Rows from block 5 of the encoder of a small image VQ-VAE, named by matrix and row number. Rows with one number within an expert belong to one neuron, the router's apart. Each number is 500 + 40 x the weight over its row's rms, rounded and kept within 0 to 999. All counts start at 0. Numbers have three digits each.
Before each expert's rows are labels from the 100 images, of 14848, where the router gives the expert most weight on average: "colour at peak" is the nearest of a few named colours to the mean colour under the peak; "responds to" is what is common among them. Only what is clearly more common there than usual is listed. The data: photos with spoken descriptions (Open Images, Localized Narratives). In brackets: how many of the 100.
# router: router (encoder.blocks.5.mlp.router.weight, 16x256), inputs 128-255
# up: expert up (encoder.blocks.5.mlp.up, 16x512x256), inputs 128-255
# down: expert down (encoder.blocks.5.mlp.down, 16x256x512, transposed), outputs 128-255

# expert 8
colour at peak: black (97)
responds to: text has "holding" (36); text has "dark" (34)
router.8:523553469557480422473483555455491448566435542509549487511519488540514524485436492512520518473543512427498479474478467491506490531454483478542473547454529444524509474477490488488552429498448535450515432425468441551491501515499554454488468481418538464475466474536512484450515418447411501514494473489439491494517524486450559572560448515460470499456452465478483513465512528556497516534400
up.1:451490480495498484506470500536419531543498522526450441418454516526577482474494501528472543493512512581541480474506466498488450496426526464466550465493561606470478559512542463512552546463593505488434541484546532474504458485524519536453492472481379521478537500436512472534501511560495445408554481594528477478508532489488490544468602521488453490514512488493476497508468497474580503512489
down.1:501515506473550418496537480484588484456492444503476538555561555459463527422523618504534489493526520444479536530468522523484517516412578576427432510512458452413520495496461472517503425509445473466437518507516475492514548502500452491462520469484546493535487501537561498434442554522491553527461550474495532491493533522446459510565471464517566446517505467518475509514487523458476478490532
up.2:470466509465498482520547501568503541584580478468488520535464470420535473511520534437427437479509493571531530540601522483489502482443506541462538466489448439533428453530490532502442494487562497495536472521513547510487531465514489509562585558535446515485491544473447563390545494442475500438503488455570466410499516429525496493529571477494494558546501497424481502525509540480471492507509
down.2:498511501507500575525508464473489419435506465545518508453522428521451515496472499432539502532435436514444496530542517460505479481561478501554493537598517536517555497459513495556541554453442546491473568535520577569463515454478469457468470497517523477466572495514391481578568554426499482552514461553466512468507475517476526514452424515560496470441545466514512500503471537487480517480484
up.3:386459488535476533474535527612442521536505494517435457535506523443534554487506580511501443435482534504516589509444419531454477552431463522489498453424468588544465508486520517557522486436585466492558512456502565513529488477543585496602546518497497517561487496473482561431507510528534495482495484479493565435499489535520481484525540554460534540565476450455469488540504540453483511559579
down.3:623559494595526500554527497440536456479536506462538561453533483443461437474492384463504509573528527513460463539547570447529544465497549455481478545545513413399561472541493510470450456572453519458450520500555453495513566495469460504462484482514545450482534507556493457469481520527499541527478489532506503461497499519467521505539478467519497456476547511459525531489447457527535457434470
up.4:457467564458510504532498427587518497476593432522433460550447482534501510403492618480512468487508466512491490491511512548473498525502474470562559491485501471521376505445461482478483514444480489517506583525615558481533449517598462449453495499513486508472552519484529530500530541497560462474432538520597558553489516524520536515495512418501540480519504545544504502526482506435485457549634
down.4:461437533536527447544429538503470471501473548535468504436557527492480484536441630521488530472505538530476517411487566567503512575505419420486518503470524569546482561435539504534422537475540515450497482539462529476438479509520544495523535557523476482498516433441458523490447491442472447484513428565525449519472412528480498476468510485457458568510593542519562527522534471506511520506528
up.5:474495487526477542525477452522505472414552473536497485499446470541443510479533532465465462529513426542515559547525482461482459490544436517568558490471568534550425506539524515593516544516531501532549572507494652530456514469505500512550443514548458514567550509481491517513496538530491519448526505494522491428578530517466557528437510514536493464518504520473551572507486463457500519529572
down.5:524504441560544461505520444534504475496527437527484495536483487472542515518519525438490499507432451524484544477536521495452475502482501594531525496500506480469521440450543505501488487428479506530460577447468557554489492429528498427524457526570511426505545545505474521498546467462458531494483505449465538528552528566497530567520448504544500451443490454543539526415465557466522556558527
up.6:461493492436493501547580501508489503540515467481489485449458516427521486465504522437490495523518475492475560511526439486500451494468443551478479494464433569494470548548518591498457520461560521502549517495482541530502495524478468508536522487473484524542482539432507490472579532528475510474488495570482458452474529482531433551462510498515470546600512464490407474515558491493539438461550
down.6:475533552510508553498425486478497443429456436538472489406564531513408556463459585484585531484472512467474495510469539515498498563584506508496467586536461532517531521453486489591519505485453509501487528529485512548470516528498503458483531499471544526497510486476405498536542587367528380584501506528459498498608441474481487460452441479530493546522568499508505495522510602515459507490508
up.7:449438522454475483527424509577434513535546470519511493526497434492498551397471550513523491556478467514480510525567489526453517504436500496475492486490510483527469533570530495500479503474491508436587515520480526461537542464488439533519505566535504536505479524479438511466493547495464536489486555492512553473466519618570459556452537500501591510581476494391509494548536474460444497529519
down.7:537557508501520587431485526561426481479444447476444516477527558503472585505478424537556531430517507492508540537441454550533502487601560529535458543524498502499512541548539472517514539563543526474542498526440519518456491507539551457559491554493523597545452447515484527502512518415526443521516520537478556511520472419506458466564463493500489468541518472477462537521530478478527492566524
up.8:502503483505503554463552497520507502495482385507470515521525487463541484504556503513448523479549534503541501537480569544458506506500512513510507468500389504521426461516454544468501469523530534502604481532547509482501546520522473549529562424472489567519494460531429590471448529504651508470496511488537520482586571441493497452418521490610602477589489505467504456575494473515554448534559
down.8:463540577472549416488496473478565489475485473453508505532585544498454503449533485513562460468542523408520477526464498538510547515471524492439446504505474502462460514576377530522497429530438466390520501528546473454473519556431487533454519471465566526542458504504504469458438542558525437547433525476521493492446495453492443527500489515500539506536532467491480467543540494489487479467496
up.9:492479464482572523524537503571518517528594450497539447532566461452537504452484573522475521565478440479415484488545428491450458511435577554570484486522493558484438521468523518486518475473492537460504601552526658509464512488497524549469556533543449498459460489494477486533520496505530511453503540628533539560519502490463549570501505469494574482531514469473565509588508466466509514537586
down.9:523475496477329475489507496483502492480470503574470542453384536618499506553522499485513535478504561484574515487495518502562555505485488406457488522492485486521509496529508469480491500529482481580506457531482438546514541484557512476551494464490516516526548523475475505472483509525525449531500519384401487476581458466627524414466501442506487547510431581568437493498494495506510492508544

# expert 1
colour at peak: pink (32)
responds to: text has "water" (30)
router.1:486458524456563455495551528522492511587510536464470504504455584524571529482532474541462501473481487478507480452467509504590482496526518496408512489518457568455401488479462452501516484489582494580462390531462499428475491457576529498571515547513415464478567550496505526524532432467543502401425508505530541518489442472540493474521535514486551548621486515553480468539488532518475547535516
up.1:472522454531444480500507379548462459431509445545501436476507478471472521458586507422520494536498428570518568534589512491512507553497436513485552468488505537507493463544553512503507478532533576485525621502498500507493483594511532499511490442569497439485536574484504478511553544509477464567459504446539520470460552461432565567475407521596478515458489579499448448466543501537483528541556
down.1:502520486449481456475477446492556481447502447516475513529501553563453522501564448433581443515460467427514541514535542468473555573495517538455471502537477492502480447481465489503484446489421460539478537471505482488526446454507485452529448488540545490532532554476537510469529577520511514590451580420430542524500521448521505508525427460552488515462465473544473488503473538461538438517552
up.2:483476504500577518582507422505525460475546424529516487544546422476471521438524494491553439548487448530455506556497507524375482514505536525574515476496503478456554469518504522524519459561447495419461610477565553453491540509463497494404553541567572511458459499495399502469519557565480492521483499498550504559516537512401486506455461449580509435439445441451568489536484480493582515496530
down.2:458364527559478454490505539504440571553483537474509387490465525501555455516471674529454526441497520508492500435482455512523412418503474616562515534406504516538485537442542515525505536447561484529518460532485537556486462483514509520543548537496454489495514511484445531498511442504500508444531424543558466535532477457521567519443547543452482430528541561489563557455489477538491563520510
up.3:509509576473563485539475500534457479496504474558484488510537519500484521484472466567551550450476542498430516459411523529503512578462440524461462538486446569573565539471459471531464474469511480416497492472524480485501509544524538519491533528451510469437517446482435534450527545468542475510520478478501453548492453507477475467443484516520449559550546492492488595519511415481506472510547
down.3:501522542395483442517507477459493444466502492515519533486492472521481477522506414479520534539501488505473490425540560540518486566498472481497494499527433583555541510512465477518540525455465504499487519520516508446520497460434448497433473474513474540459553455486401466458490545486444472534509483547468489481353426552491483625391479490516531641467483521394513538563493481500475487444503
up.4:483455540498565486488453444496440500393500465521568526531589472528434558509469504529622596509532459450512549530461528380478496594501508527489511490491553540467482581464494486494480477506459460510517552480482541449484433466469527499464560517482491468492438450448417533442455567456446480595510525504561529529458450500436517512466479477534449548551446513529499493580477453523478509491528
down.4:497494531451519530460419495537435443473462488541433554455506535561471544505484547505529563447437512492476521520461487601506479569615498513533480555532513530559558524546498409564551528458499455454533517565449529519503471445511571469512482482492505558490484474513393475532471527478530456526532541514454520519468451424480456494520470536513515487525479480487484508537494522485464487509513
up.5:517475482437455488503438532513532485533514523601476453499537465450498509434500550508496501493563488497530427433517483498469513521509497552553462495517490490475498472494461485449534470440493462463443480495583508493492501489505515477507487526522515571481518464576487546471395506495478462501453508531500496609433510502540433466478536512527450497484464459440539492575517497500527479505585
down.5:393415481560483504542426496452529541547530517531548509486458484535558411496522589471421463539539517513503472523543504436506504436473495434552555479514518495509473472505490527461490513497515451528490484486552463534492476536479462531482503426504448435482531550501539444510457417600502561442509462476497455432464548524484550464452565528489544447471445516546459477459476490532536459458452
up.6:632531482495542525427561523506494504507493458471519453536509482492488449533587522455504489506538391502545540444493442489465502430512497465488484431456441484471468484472536441487545476516537560487525512485503542522478562457538485519529431524493529419582511603527479598499487507526506547556387502487537517518500530566523528517545461517523505504449458472562474416548542556519486567510466
down.6:470467515566500553499532528522491537567499508541524446503499478488547474535486496521421508468501470583466511409483462505491454488473473565561548472446544512447477534429607539481477530480556510546513487486479551538412498518514515500507518518505454419522485505470546568537507409440504489407528422521587453523541519545451555471508573543473433459519539530487529519441482436515460585534513
up.7:439459451521453468435492495473542488507526478495427408477479542488497486550568478439518536467463603486531563511551532483557492445503411465448511505469463526432505473510493492456422444536507554580455473473529484515446464501513473482529478504502483542547592558491504493531431499523528510530485525447395478460466455509576475458487474397495533532495485462487404524478466566483531437513501
down.7:449511502461437471509530493517482501543487503465501445578433483550576478526500547505387520460546520614540509537526499481561526478421447427506527424482473523567499501501552509462535536516551530454528486494477471500534590514544499509522509452511383476506583501480568507495443408500470421411519515418457489442472447516554464554454596478484504487495436542500480510538516476499490516514477
up.8:458463454536482471438566474491487434472519455471515519508535508517494519450482506483575488501500502486477534576518395548474477527466534548585455515528467552453578469488481487552590513537504529490525502495534525551428485496522469473508492456466575558500439577474432480567530531472526519524510497502433459457517521485446514441494500541500580422490499456492448445452499523514509528491539
down.8:458522591526481450510463534461449464473449530494495480458515547466425535466444405538546548456473528471516457421432481531554535519576485570505461506472519506543518567515496513542506539511502528492523459556489507488500485527441509503489552493444503500494495420434492518495512536398493451533526489557509441547562454496517571527433480471482498547576558556444564530515525422529475535482558
up.9:508493557495499496513468480527444481477481511528493563470510557499462570474452438543516537483442547479491501509466488465507527599532495515544541469520502546583526543448533439540515506445533437482498525456443491461519458495498549456521546527475425469471484478435534531474485508434431410506484534497483482470429471452489525515438486554496490495529554541531485504510546393487490538535549
down.9:524501513524477450439501529555427514529472481456451452535498516519537508567506560531445518416527562567552551522437452573490487495450465505475504521456442501513490514532584463535475490469591516476578477508423495536513559518580574486581530561489497546588502493515515564439473456517542516431482495444497527498530506461531486489526580467476529470559518491564496514517578512491504557561497

# expert 14
colour at peak: red (64)
responds to: text has "color" (31); text has "red" (25)
router.14:557545514568542563524480409529466530502563475502581480502521442473561476584477526481446503561429473576484473500565529442424485489579490504530554454516483507463519484507519521574544535501438496553504608472489544470504547541461534579412482473517495518425438541435524470543487483485476514434527505520425463511527513543443427498449541467624513435423496439495508426493492482522431527506465
up.1:485514502456453388553465496545552496475474514541456522431479509452475485435479524461519515467545517539574578476503524543485495474392459502458534515479475492534477490507509457486442542463491557489427531522519552505543466482580451416546491518580409580565541482541527476491507537504469419504489568490506555482510519573542520556492505526500473544500459599532532581436509501468527484535556
down.1:489516464438517455529609471517529503504576455465519375544497470493512466469555505452484478513485456556447546445572528499457455485399440603556548440497463500474479428433537481469466517471499575484448529470497546495474451495516478472510467532608491401495569523500462512503487500502440476487476515517514513551468503574485502573486497506545479530404480477518491531488468501490515543520472
up.2:469452508505462484457521527493527538489441482485415515498452565536439495470563531471664483436531477505565519543431492575555492532483515477471514505496477525550438502529538513491477522513550510474492487517520494528489463404528510492594511527495484553591539551553496599524532600516541446625495531477492504479568493532571504471467518472452511513570499576535491515536442545497501515532559
down.2:378449512492490422522442564528498536551568545559530410494464453540569450456489475524436508472565535505551478454521500497510449496501471432483542454447519524553454500405477539464526501496544500535518454475492479492437431551515497553523530478509462491509500518432465478521544438516446413451516449521555472529514492481498425511478545528455449498486458528492577478467481451532442523522498
up.3:545508530507493502506513483528458469516456400461394485498488495480519542464476569474533501502488466475505501579517453614499491498477442613486453489418506499507437517537546537511427511528509495436499527405480485486558452485557482467519504451533502488483503481519441595513594565446550573544485493457500560518573488479505472491473519519518503528542472510452541539463489560484502509473522
down.3:561642595504477453533523518444484433453410510564474531518510516509412504520482474508575566519444514483470476473475481536565504506529522513489461541449513497521597519516501427523528525488483488425458483562515500515503521406445464467460502532489498536448556436503556480530490574497513560552553508544477455512498446455515525495493449521525555607477496535463523550501443443476454500449553
up.4:447472465551460420507537504541459513515464481554462479446419532489507477497462539557493476474435617522527532483451567508542509505424480501384459507451485531494546482455537504475504476492477530491454504482507540520582525511551454469499527484531442489512556511490545497419525483489475488454468556497466547524465514548502546540470614488490528500518487568532513522523474450510491503534561
down.4:427498492412493430513559461495529472499552490507549461511496453537532426472547546487452452500563481550531494487559529504506527522337409514456521401516390575530486478508473564506510501466514490519519501484532511503449520536514486530490474459521458409485561540541495468490501481574450543470475494450496478476416541594482479515499547489498546489456454513531480461516504540497509527461461
up.5:517490508547503520485513486505507498497485472482486517546515537578470475440455518527493487470487488510499512488420421521517523486493489596506532547473434520453446509512518579464553510534554507498465509485539427548498447513510549513491538470449498469550504564528531518471576507550576540432505512502455561483486578550496555526543584499472533527547529522537479475408450447508495539452500
down.5:495414448531565528478500473526538501509537488527540490539539460473502481409526466485484436521529500515475511548486455498484466434413551571475490488480515449445480494455497555493480495520487560525492536433527511519452446553498496503460438463485490410522464501523592498506519497459511524496507462494540522522539591560453436499529511534518496454474570473529458444404502535486480470490506
up.6:499482453456478454484500578534439510513531494499518483464461531470495493414504580526540473482501455503516514435499377507514577462455460476487482505499529496472495502473575485488534493440486427484524499441498505526515508532513422472536551493527420504546459443501502495471490547497490443519489521402476557454506513588556542573476514530483586544531478485448483524547506484454498498533512
down.6:556565466518508552452525487546497485503500465559429536496483555544506538469534451468512499451446496516555576428467484542472476517459505558488505543470533474448478502478544437481500486519509474572489525436438547510501453420561551441546451583544505480576494527513534572503525500572516504503479489460482539554505518509480516397566493453520411495510502501535496515478512551442546532577564
up.7:435475457503479426470550517558486475470492480488483469482556505447468571440529543506573511470478471487498505506487342489518565453488496457527440494527510568472477492499509514462602485451495438466529522472560526558528457490488424493503549506461511559487466545478484493549564559496482459532561483474515519432532514512492569529506510563495502520538511450478474489477466494474486508545534
down.7:412419495599493565429434494493517518494545484550500461430499498486517533483520418469508481501443441479497511482497442533514471493618501494540518511528516510577540443460510490549587503446496489532543514523528562560456442522482480484503525443467488515503494541459444496603569515493535404505505545506487490489517563411485507493509488508530508518476485450467470454508420552477510559498514
up.8:463542477524437474609545488491506524425474494540479515491514520483469468496518535492534473527506457533509473500565570501511551458496420494451532497501503496552464474537484530491451453551470526447432450554588506495461554457446454439561508500556451519478514508522506502449507551441468430499502468620507471419454439488565557502488526569495478542514466537493589566450474472502555459490517
down.8:506459555534585558498496531510444489498484509422487441468571512432463509518458572565500535444489492514400497515409483597453462504545510529545489535489523517464508533455518483551484496459515544411530509543478569488414478516459544510492526547488514474487444464488430557545514503499526482493505453565583488544514482512437500530566498542480470442559621456484528527519502459514499544518509
up.9:540501555480483500514465539511525536552507548505454505507509542521528454423430480566457499459547602533542489541443462570514488493476479513508566528433513507475479564507504555438462517535529501441502464469481481504493530523517522529509532513567490484505506463492525577539516468550515593451521493504498505520399488525527441477510633414421490502555540565513529574501498423506527540522515
down.9:470506497533528621493564461499546452450516447497501532502545487480468522558550538453536460508446505485438532576511525472428526541482491503455526489559519508452475461461443501524495453443462460483482556486507588492524499415501509426461496505531526465479468518424459514516536557545539467532453500515505519512562527445445504505586463513540481528450512450562521486547506556403557489502549

# expert 0
colour at peak: white (92)
responds to: text has "white" (29)
router.0:505543488525484470470547594462514501553437572516493551464506501579541524557485447549475546504483580387494493470460474488540512521490436479529488552513555500479516508455428454486487456462481563485501405476470433504458529493499532462507508491416566428453497458538478468472504421439505538483460477553425536539535495484557559489499520546419471523501464412526472503464484539537504498451438
up.1:443495503462523480579459462519507486527543487464474491464564522442505532487511515475517499525520433486475561524517514551501437462445449520486536541427501492446517438553478525466534476519475488506503546411518550456402512481457449490495461550550475498478484545387575494496516552527501491477499489553546574538455602575484482512595475573521531452499592492487533489493491557424556502508512
down.1:512545537541558534495491489460526461447480495450498515478570512477426507445490486526572497525503507404456467521478535487466481452523540445476454575537521506418497493484413480552502450495438495403495550535536518514455467546409480524433506489456532451481461509540499498501510569545526534566485468544545493498467516497454528544568434544501497475513640448504488494518521489539496476442502
up.2:526479544594477558462506508493497530476476482525471460422487436464481502506488498438478483545464518548558503568486509522482503528560497550533515507436543465507493488491503490528424435443538536478580508474542504546493491485504469431515398505502514481467472554419502537524474514507507514499520545438523507484470479519514435548442556583521497541518491470538501538551470547463549488550530
down.2:496452495599458571480441499498436485504493529452464449459468490540482473551484489486486529502454500571471479544503469474521531509577563496533511561512529454550499505509565518489476530494507467529509463602510500618495481501515493490536515468496478535494556465495531467596554494474557539507542507478507459488555433475506556513537532487493464460495497528517488559483420443506488467484511
up.3:513489599447494610559513497490528445473516517419521570430476487482429512482527542495559464524455500526496489473457480495517515468562493459531575543512466505563493562497432514570534491507483488422513516611537461488511472483487469448476540491498498525475517492459483530462471525516482468508508433496496500433436471448461549542519509481550456447509530480519519496549524408482544446510473
down.3:441422503537463461508464527470473519535489529495482479456443538493511477573457521555459518445549574523554469477477467468577515498508391503477503535503471543508470543526518508494514518440520455500529417537503513533458477565508510528526564457437480495503519478493419508466534463533510464445509456502518433453525484467538541448453580485464540472562532601459518533556534466554499524491561
up.4:505500454456528527608518460532522484512513497512439546518465443448518498481549506492505488534497441540454594500514514484434469506510595479474513503533453540514495487524470478520540537458553474542520513469555556496577469449533491528520426509569359507437491505514535559513560512466494486452541459529582515460489520566485496491510496545511581445505421481483513491542478524395526473504507
down.4:537409545544468350496516550471497530513487487446516395503500523470483471584466402512493533470504500494491472432486478511533499456530457545524497519471467557537472537450536544507452487408501541492530445590506494508393523507472474475520555532480512483521547513500577552483505497415487487486476465502518452498465464502513526526443507453474517504524551554475508545513485392551437547516579
up.5:480481562493472543446488497482448494539581478483430527574443521516525508515537521496494465485505406500492488548508486542519446497501456498483567504467511536506444551556499522468520533488533511478492470540520482465437477505500472552555582502510471536514523512437376528468518504488457528448560426469592482434470471415531472504521574468527456527591542500462476489559492450466528537525507
down.5:547447458510494433510522445509556499459509433559507492521493495530490492531569488438506451515457480488519534477534525478470592554441468487435502485530461484469507446452479511511465389431435472532502532477500515471472540452526472455501471537537589466550519561498512548472477514539521595525408517467453525516507556477508560444548471504553516525478458481541479458549496544453551516533519
up.6:455515483445477487491553503559509512494587471543486421496469483535468516492477554510502373553548496499511483503567474478487494599486474525484507412497506500528503525529482563527533473572511553472557534493538468502517495454553502510526456496504506572552454554430525447485488508453487476526471482450491561482485513494517424578510529489512448469550424481450570463524544518441459515540538
down.6:483531526480469490491501481465506533479449489463529495539521520501494514478504531524529462475556570414543479579476477527568565502519528426428430476517423524558495508508435550507542454551470536481536480504510420490496541574507504534506568475450547603529465458529436444454461515456535482540477429505454481459499474473572469452463492473486578460540543525491469430531548511546473472487428
up.7:512490494498545485486483500544497504422518507538507564570498423496493489475491494427481445499495488517572500496533456460507507505456539490417460485492500497558490504518475472558542485381453500519557554562539553470523506502567500409462489554525485500510506538472496536436506498543510485582482517408595530472542549508488529487511504510493488557502469454529532501579547551466464541505609
down.7:465389485571535555510459597498484486537493566513481500474480491454506497496462605554475547512513540544436480546483467487474460425527496499545545497452594442424482538470515487470455527543532512433479473496517533512494459478485507512482466504493467442457466479486559478548469493498495546470558448572589493510545497546441496475550540610440444418500587492479537539465489521527490478487461
up.8:458483447562517541520515375552561476438543414506566515507540403465523512492526515426495466540491454598448559524570461461424551476508479594500534507474471483544557478472521513538433456461428507524528599516529565534518522482506489505456518477541503560515490503456466503465458521483484466520445534447494527467486506496424498510553520463596514500460527480426514550495550503454566531494563
down.8:534479464484466415506511444507539474457524430534488512581498536569494515443543466450530478490496500481568537472524521499492511522402488485412509488506476485471490483481474476493464452481468512555483529425476503510453510466507492442513420529531556463577507548492643556486470540539485453539434489398429537529518542491538485435495456420561447481489462516586467497472542567436551514532532
up.9:433466531498506533572491469444528538496506511477532483479508475489514474404477528465519459550426498504481483479526460490510496568476514516484488576482496457559476483526502538497517475463482427543537499546595541492506475457467401492430487474497493511513549529441537484500524504617429560516511502533545441514524504548513480534397507466503549441500506479461488550510474518494504476480552
down.9:571550490472418549521492520469504517545492555524464589470419515537526480468498414504448534543531558553538489545509527484547519424480549495505506523460519417445492512584539446460480562627529515530467461496507412509591536530525496533512476454470416521478544485529588449477485451529499528454549502465500509455524486530568525450542571529486459481481482550510473531491467525483522421463480

# expert 7
colour at peak: grey (88)
responds to: text has "sky" (58); text has "water" (30)
router.7:537548448457510473471486375569460502420524438519523528517500519518523550533475489533438551478488508580552561555513494521522467533501442500510547505536548529500585492523514475467544494430539486514488606480419520468468512538557580480503497498549475483419482511510532551529521530523484446449445467508476560503532534522489499518507498518657466446468498520519461489511538538558463519573479
up.0:476442495499501491528505487525540538527522473490487412530480502531485520472495548510511545481532437566521535504535460508460586491492472569504492487514443515471419453584515495552367534514526484499457510493514468507551506532512540520520497504489532411483458478513536536512479512404568498531495460442539458521489473556477617498475516521523517572501535524538531515501454447524423509468529
down.0:543504520495495553533421501465516408475482514563471499421475487504438477500482411485528535550407471524433478464496510458503499503542534681550512584474593433471581493492522472559469547465479499516412530542511534557493459444471472477460438492508499423470576497561491518556493539480471598534543521499503505570522474537470549525523469531514474477469496495542460563474426533493479503446490
up.1:527451454583480521496502458458605491439452508448481515517570558414476490430459480459504450514487527476531375530483544509567481437486532525479493549532527460525540407575372572516488487492459463524444517502522482527531588546492515476478536495518513538453612538496488460538448488447571522521523497485484432454536486478524450511501576499487494516528444515436484538522477483471490485511411
down.1:537491453489499648502512494517493496499492479555428581479459491535511503539545574486483497493529529532524569552492468501500506490468533430506527474512501412442492481562536453480512503603503507506493511459476493495541578482601527475534462522538490544535489500557542494508424492559532581482509520436482546452534532504538493418528524526530501422467467483527447488484502547440563437536451
up.2:457577481502578497517503448504513458414494429536516538489545451498413481502499519447656489502458408483525495465538542528448465513487488496518520554475494461474509410519406505534508399480479502481495541500528512512499483566399476503455538529456554479485486515558543548509495604502541568634500523459548500582447536452471559531519450490497544507500505520475458494491501481511557482479536
down.2:546565455490566519544537446490555429464507478460519584491544488486464521478536510466537459552477473451435508596528575469436514491487555507453480518541523428409524441483458486496487443489450467436447572484545469488565524414469477484452423491554533461470472526525520459489503532531516575546454551493487565517472515534450521551613451518525504437459495438456490466506508600442530423457454
up.3:564553447553458515551492553429500469524489537521450516448498466427525475570513548437494490553516476563461445545532516445497511506462452478473502490518520458511480448531451558483436512568450491548467483544508498536555547524430446498469457455539618534419500544528526505532526519488493553486499537512490478522536481529564474568566535512492491483493485520426471463544457511394502423474545
down.3:563552525431524529533478511472497469482501542479513558519505472449439498420503423491522532545457459485483462454505536477497528510546494632513443572489579417555588498532445475544507507469482474514426501503556495515551464461462486509478469500488502476459500511494487505513532523507460605544521592516482490575580482507442537539517479502488506551459451493515489582499487578507548521434489
up.4:516493579438454522505487617473477557506513579523557534489554526485471477522480520544505563529516515472534434520465552483565521534560475507498493495517506533552555520525457560488496525470507440489559425563505432493465505498473483555501589509479487520494522430558436489507499511503534508483521564496513460515566501484568434476444561474468491586563477496538520557510504447550525522453531
down.4:530518507494522474475531473560482474469501464497405493478514515476495535545513398508515475414460499506531560488481523562463550553536493542455477487539421481486504502481514480515468475440493499493546527486396569450417532487534557460537465560536530508556460448459478564445445509490465471512459511523506547543449471504494484469559489421534433466524539499500545542580588525450533515568561
up.5:523537508502538454499549446490469458495519523457462528475573538387472549489540511559517473588594559449519546523517569500475465557483451543521539478470481609521540456484450498522481476587413546468491502514518493499531518478482459447489500506536531473409462487445476464466493511513502506475532514540475503481472538526449417559508469583500582508489444429469505501516511450518519496489456
down.5:431527465419509444507614495560489522518505463462466479566486486449531508469523604509477507465508489553515569580498482473547430448443441494515520432509464521569436488489510424514575545492524544455553492495470583485457559476542500513510540512553416541498537495505495481436462482510446399468513526549515541435415476459521498483428551503528563544480494507462550508511579594427537551521452
up.6:555542466512388483502514459491493536543481491469515478521424484529534536427555488475476505503481626533572552557488513466487577511590489570565508510511493485510471419470612519525497499509473552585546464517536435532506541453527541512543472525503481527517464514454452460506566505407551473466531544392485497452453469478533522518512579525489448574560469568572482501472525478513523516517524
down.6:525510504577445500467498515485487514506461503467501453487461504529498480565492422471503517485488516498515483465508483470560570472584514611537513549527481482554460496513529587497480480479506536493556459581513451600443550481543453480578507499494510456544573553490498539545556495413557512516505542419461454491586449435525560547496506437492457461527450534527438514500472474523491529532494
up.7:476491476478487515519448480466543546512462428450510460492545502508535498538474443526581525525440527480538446457457529482532545500498522491443410471504467543485592467451505427431506438547506516538419480449487458508521517492521495514472520561473553517482491436580526509437452559503528469565457483499445494525482474507489529471588512489522501502583519500510434486536550537493480520480489
down.7:499507545437470496491482520481480486491447507522451564493479559554474537463446568542526572466512562485565469540446484558557518497486512484509461543472471543488563553544484426563529563554513501520485490542475438501522534530518536494495525484452494544480522468567521506483457521482519496518546486479446513460495458480554490418467489521483518460531554544542441512530544609521460471494472
up.8:525525539538467483606485483445530465460507507493467524435484495481432469498509528460591480528512452524492528540514553469515520489526495571484501497524515478458503487506504537490417456546443464461498480539509474450498538545464484496449511582536490513478519433506466540428499567458466461531473463476541447525459438498555506530468513485549534535578518507469592553559441442525585442478531
down.8:496569468507479494505518519438503512546523541481584456568479444471532460490482531493457493563495498530456444550539486473520456431510521584564543448512476485545521485435546549500549559448526549477467481553543491526483531561468447528464531441489439478411574539505481505573520457381527451459549501538502450446518497545495510568472529541469542549480536493470480464449425526553453547441410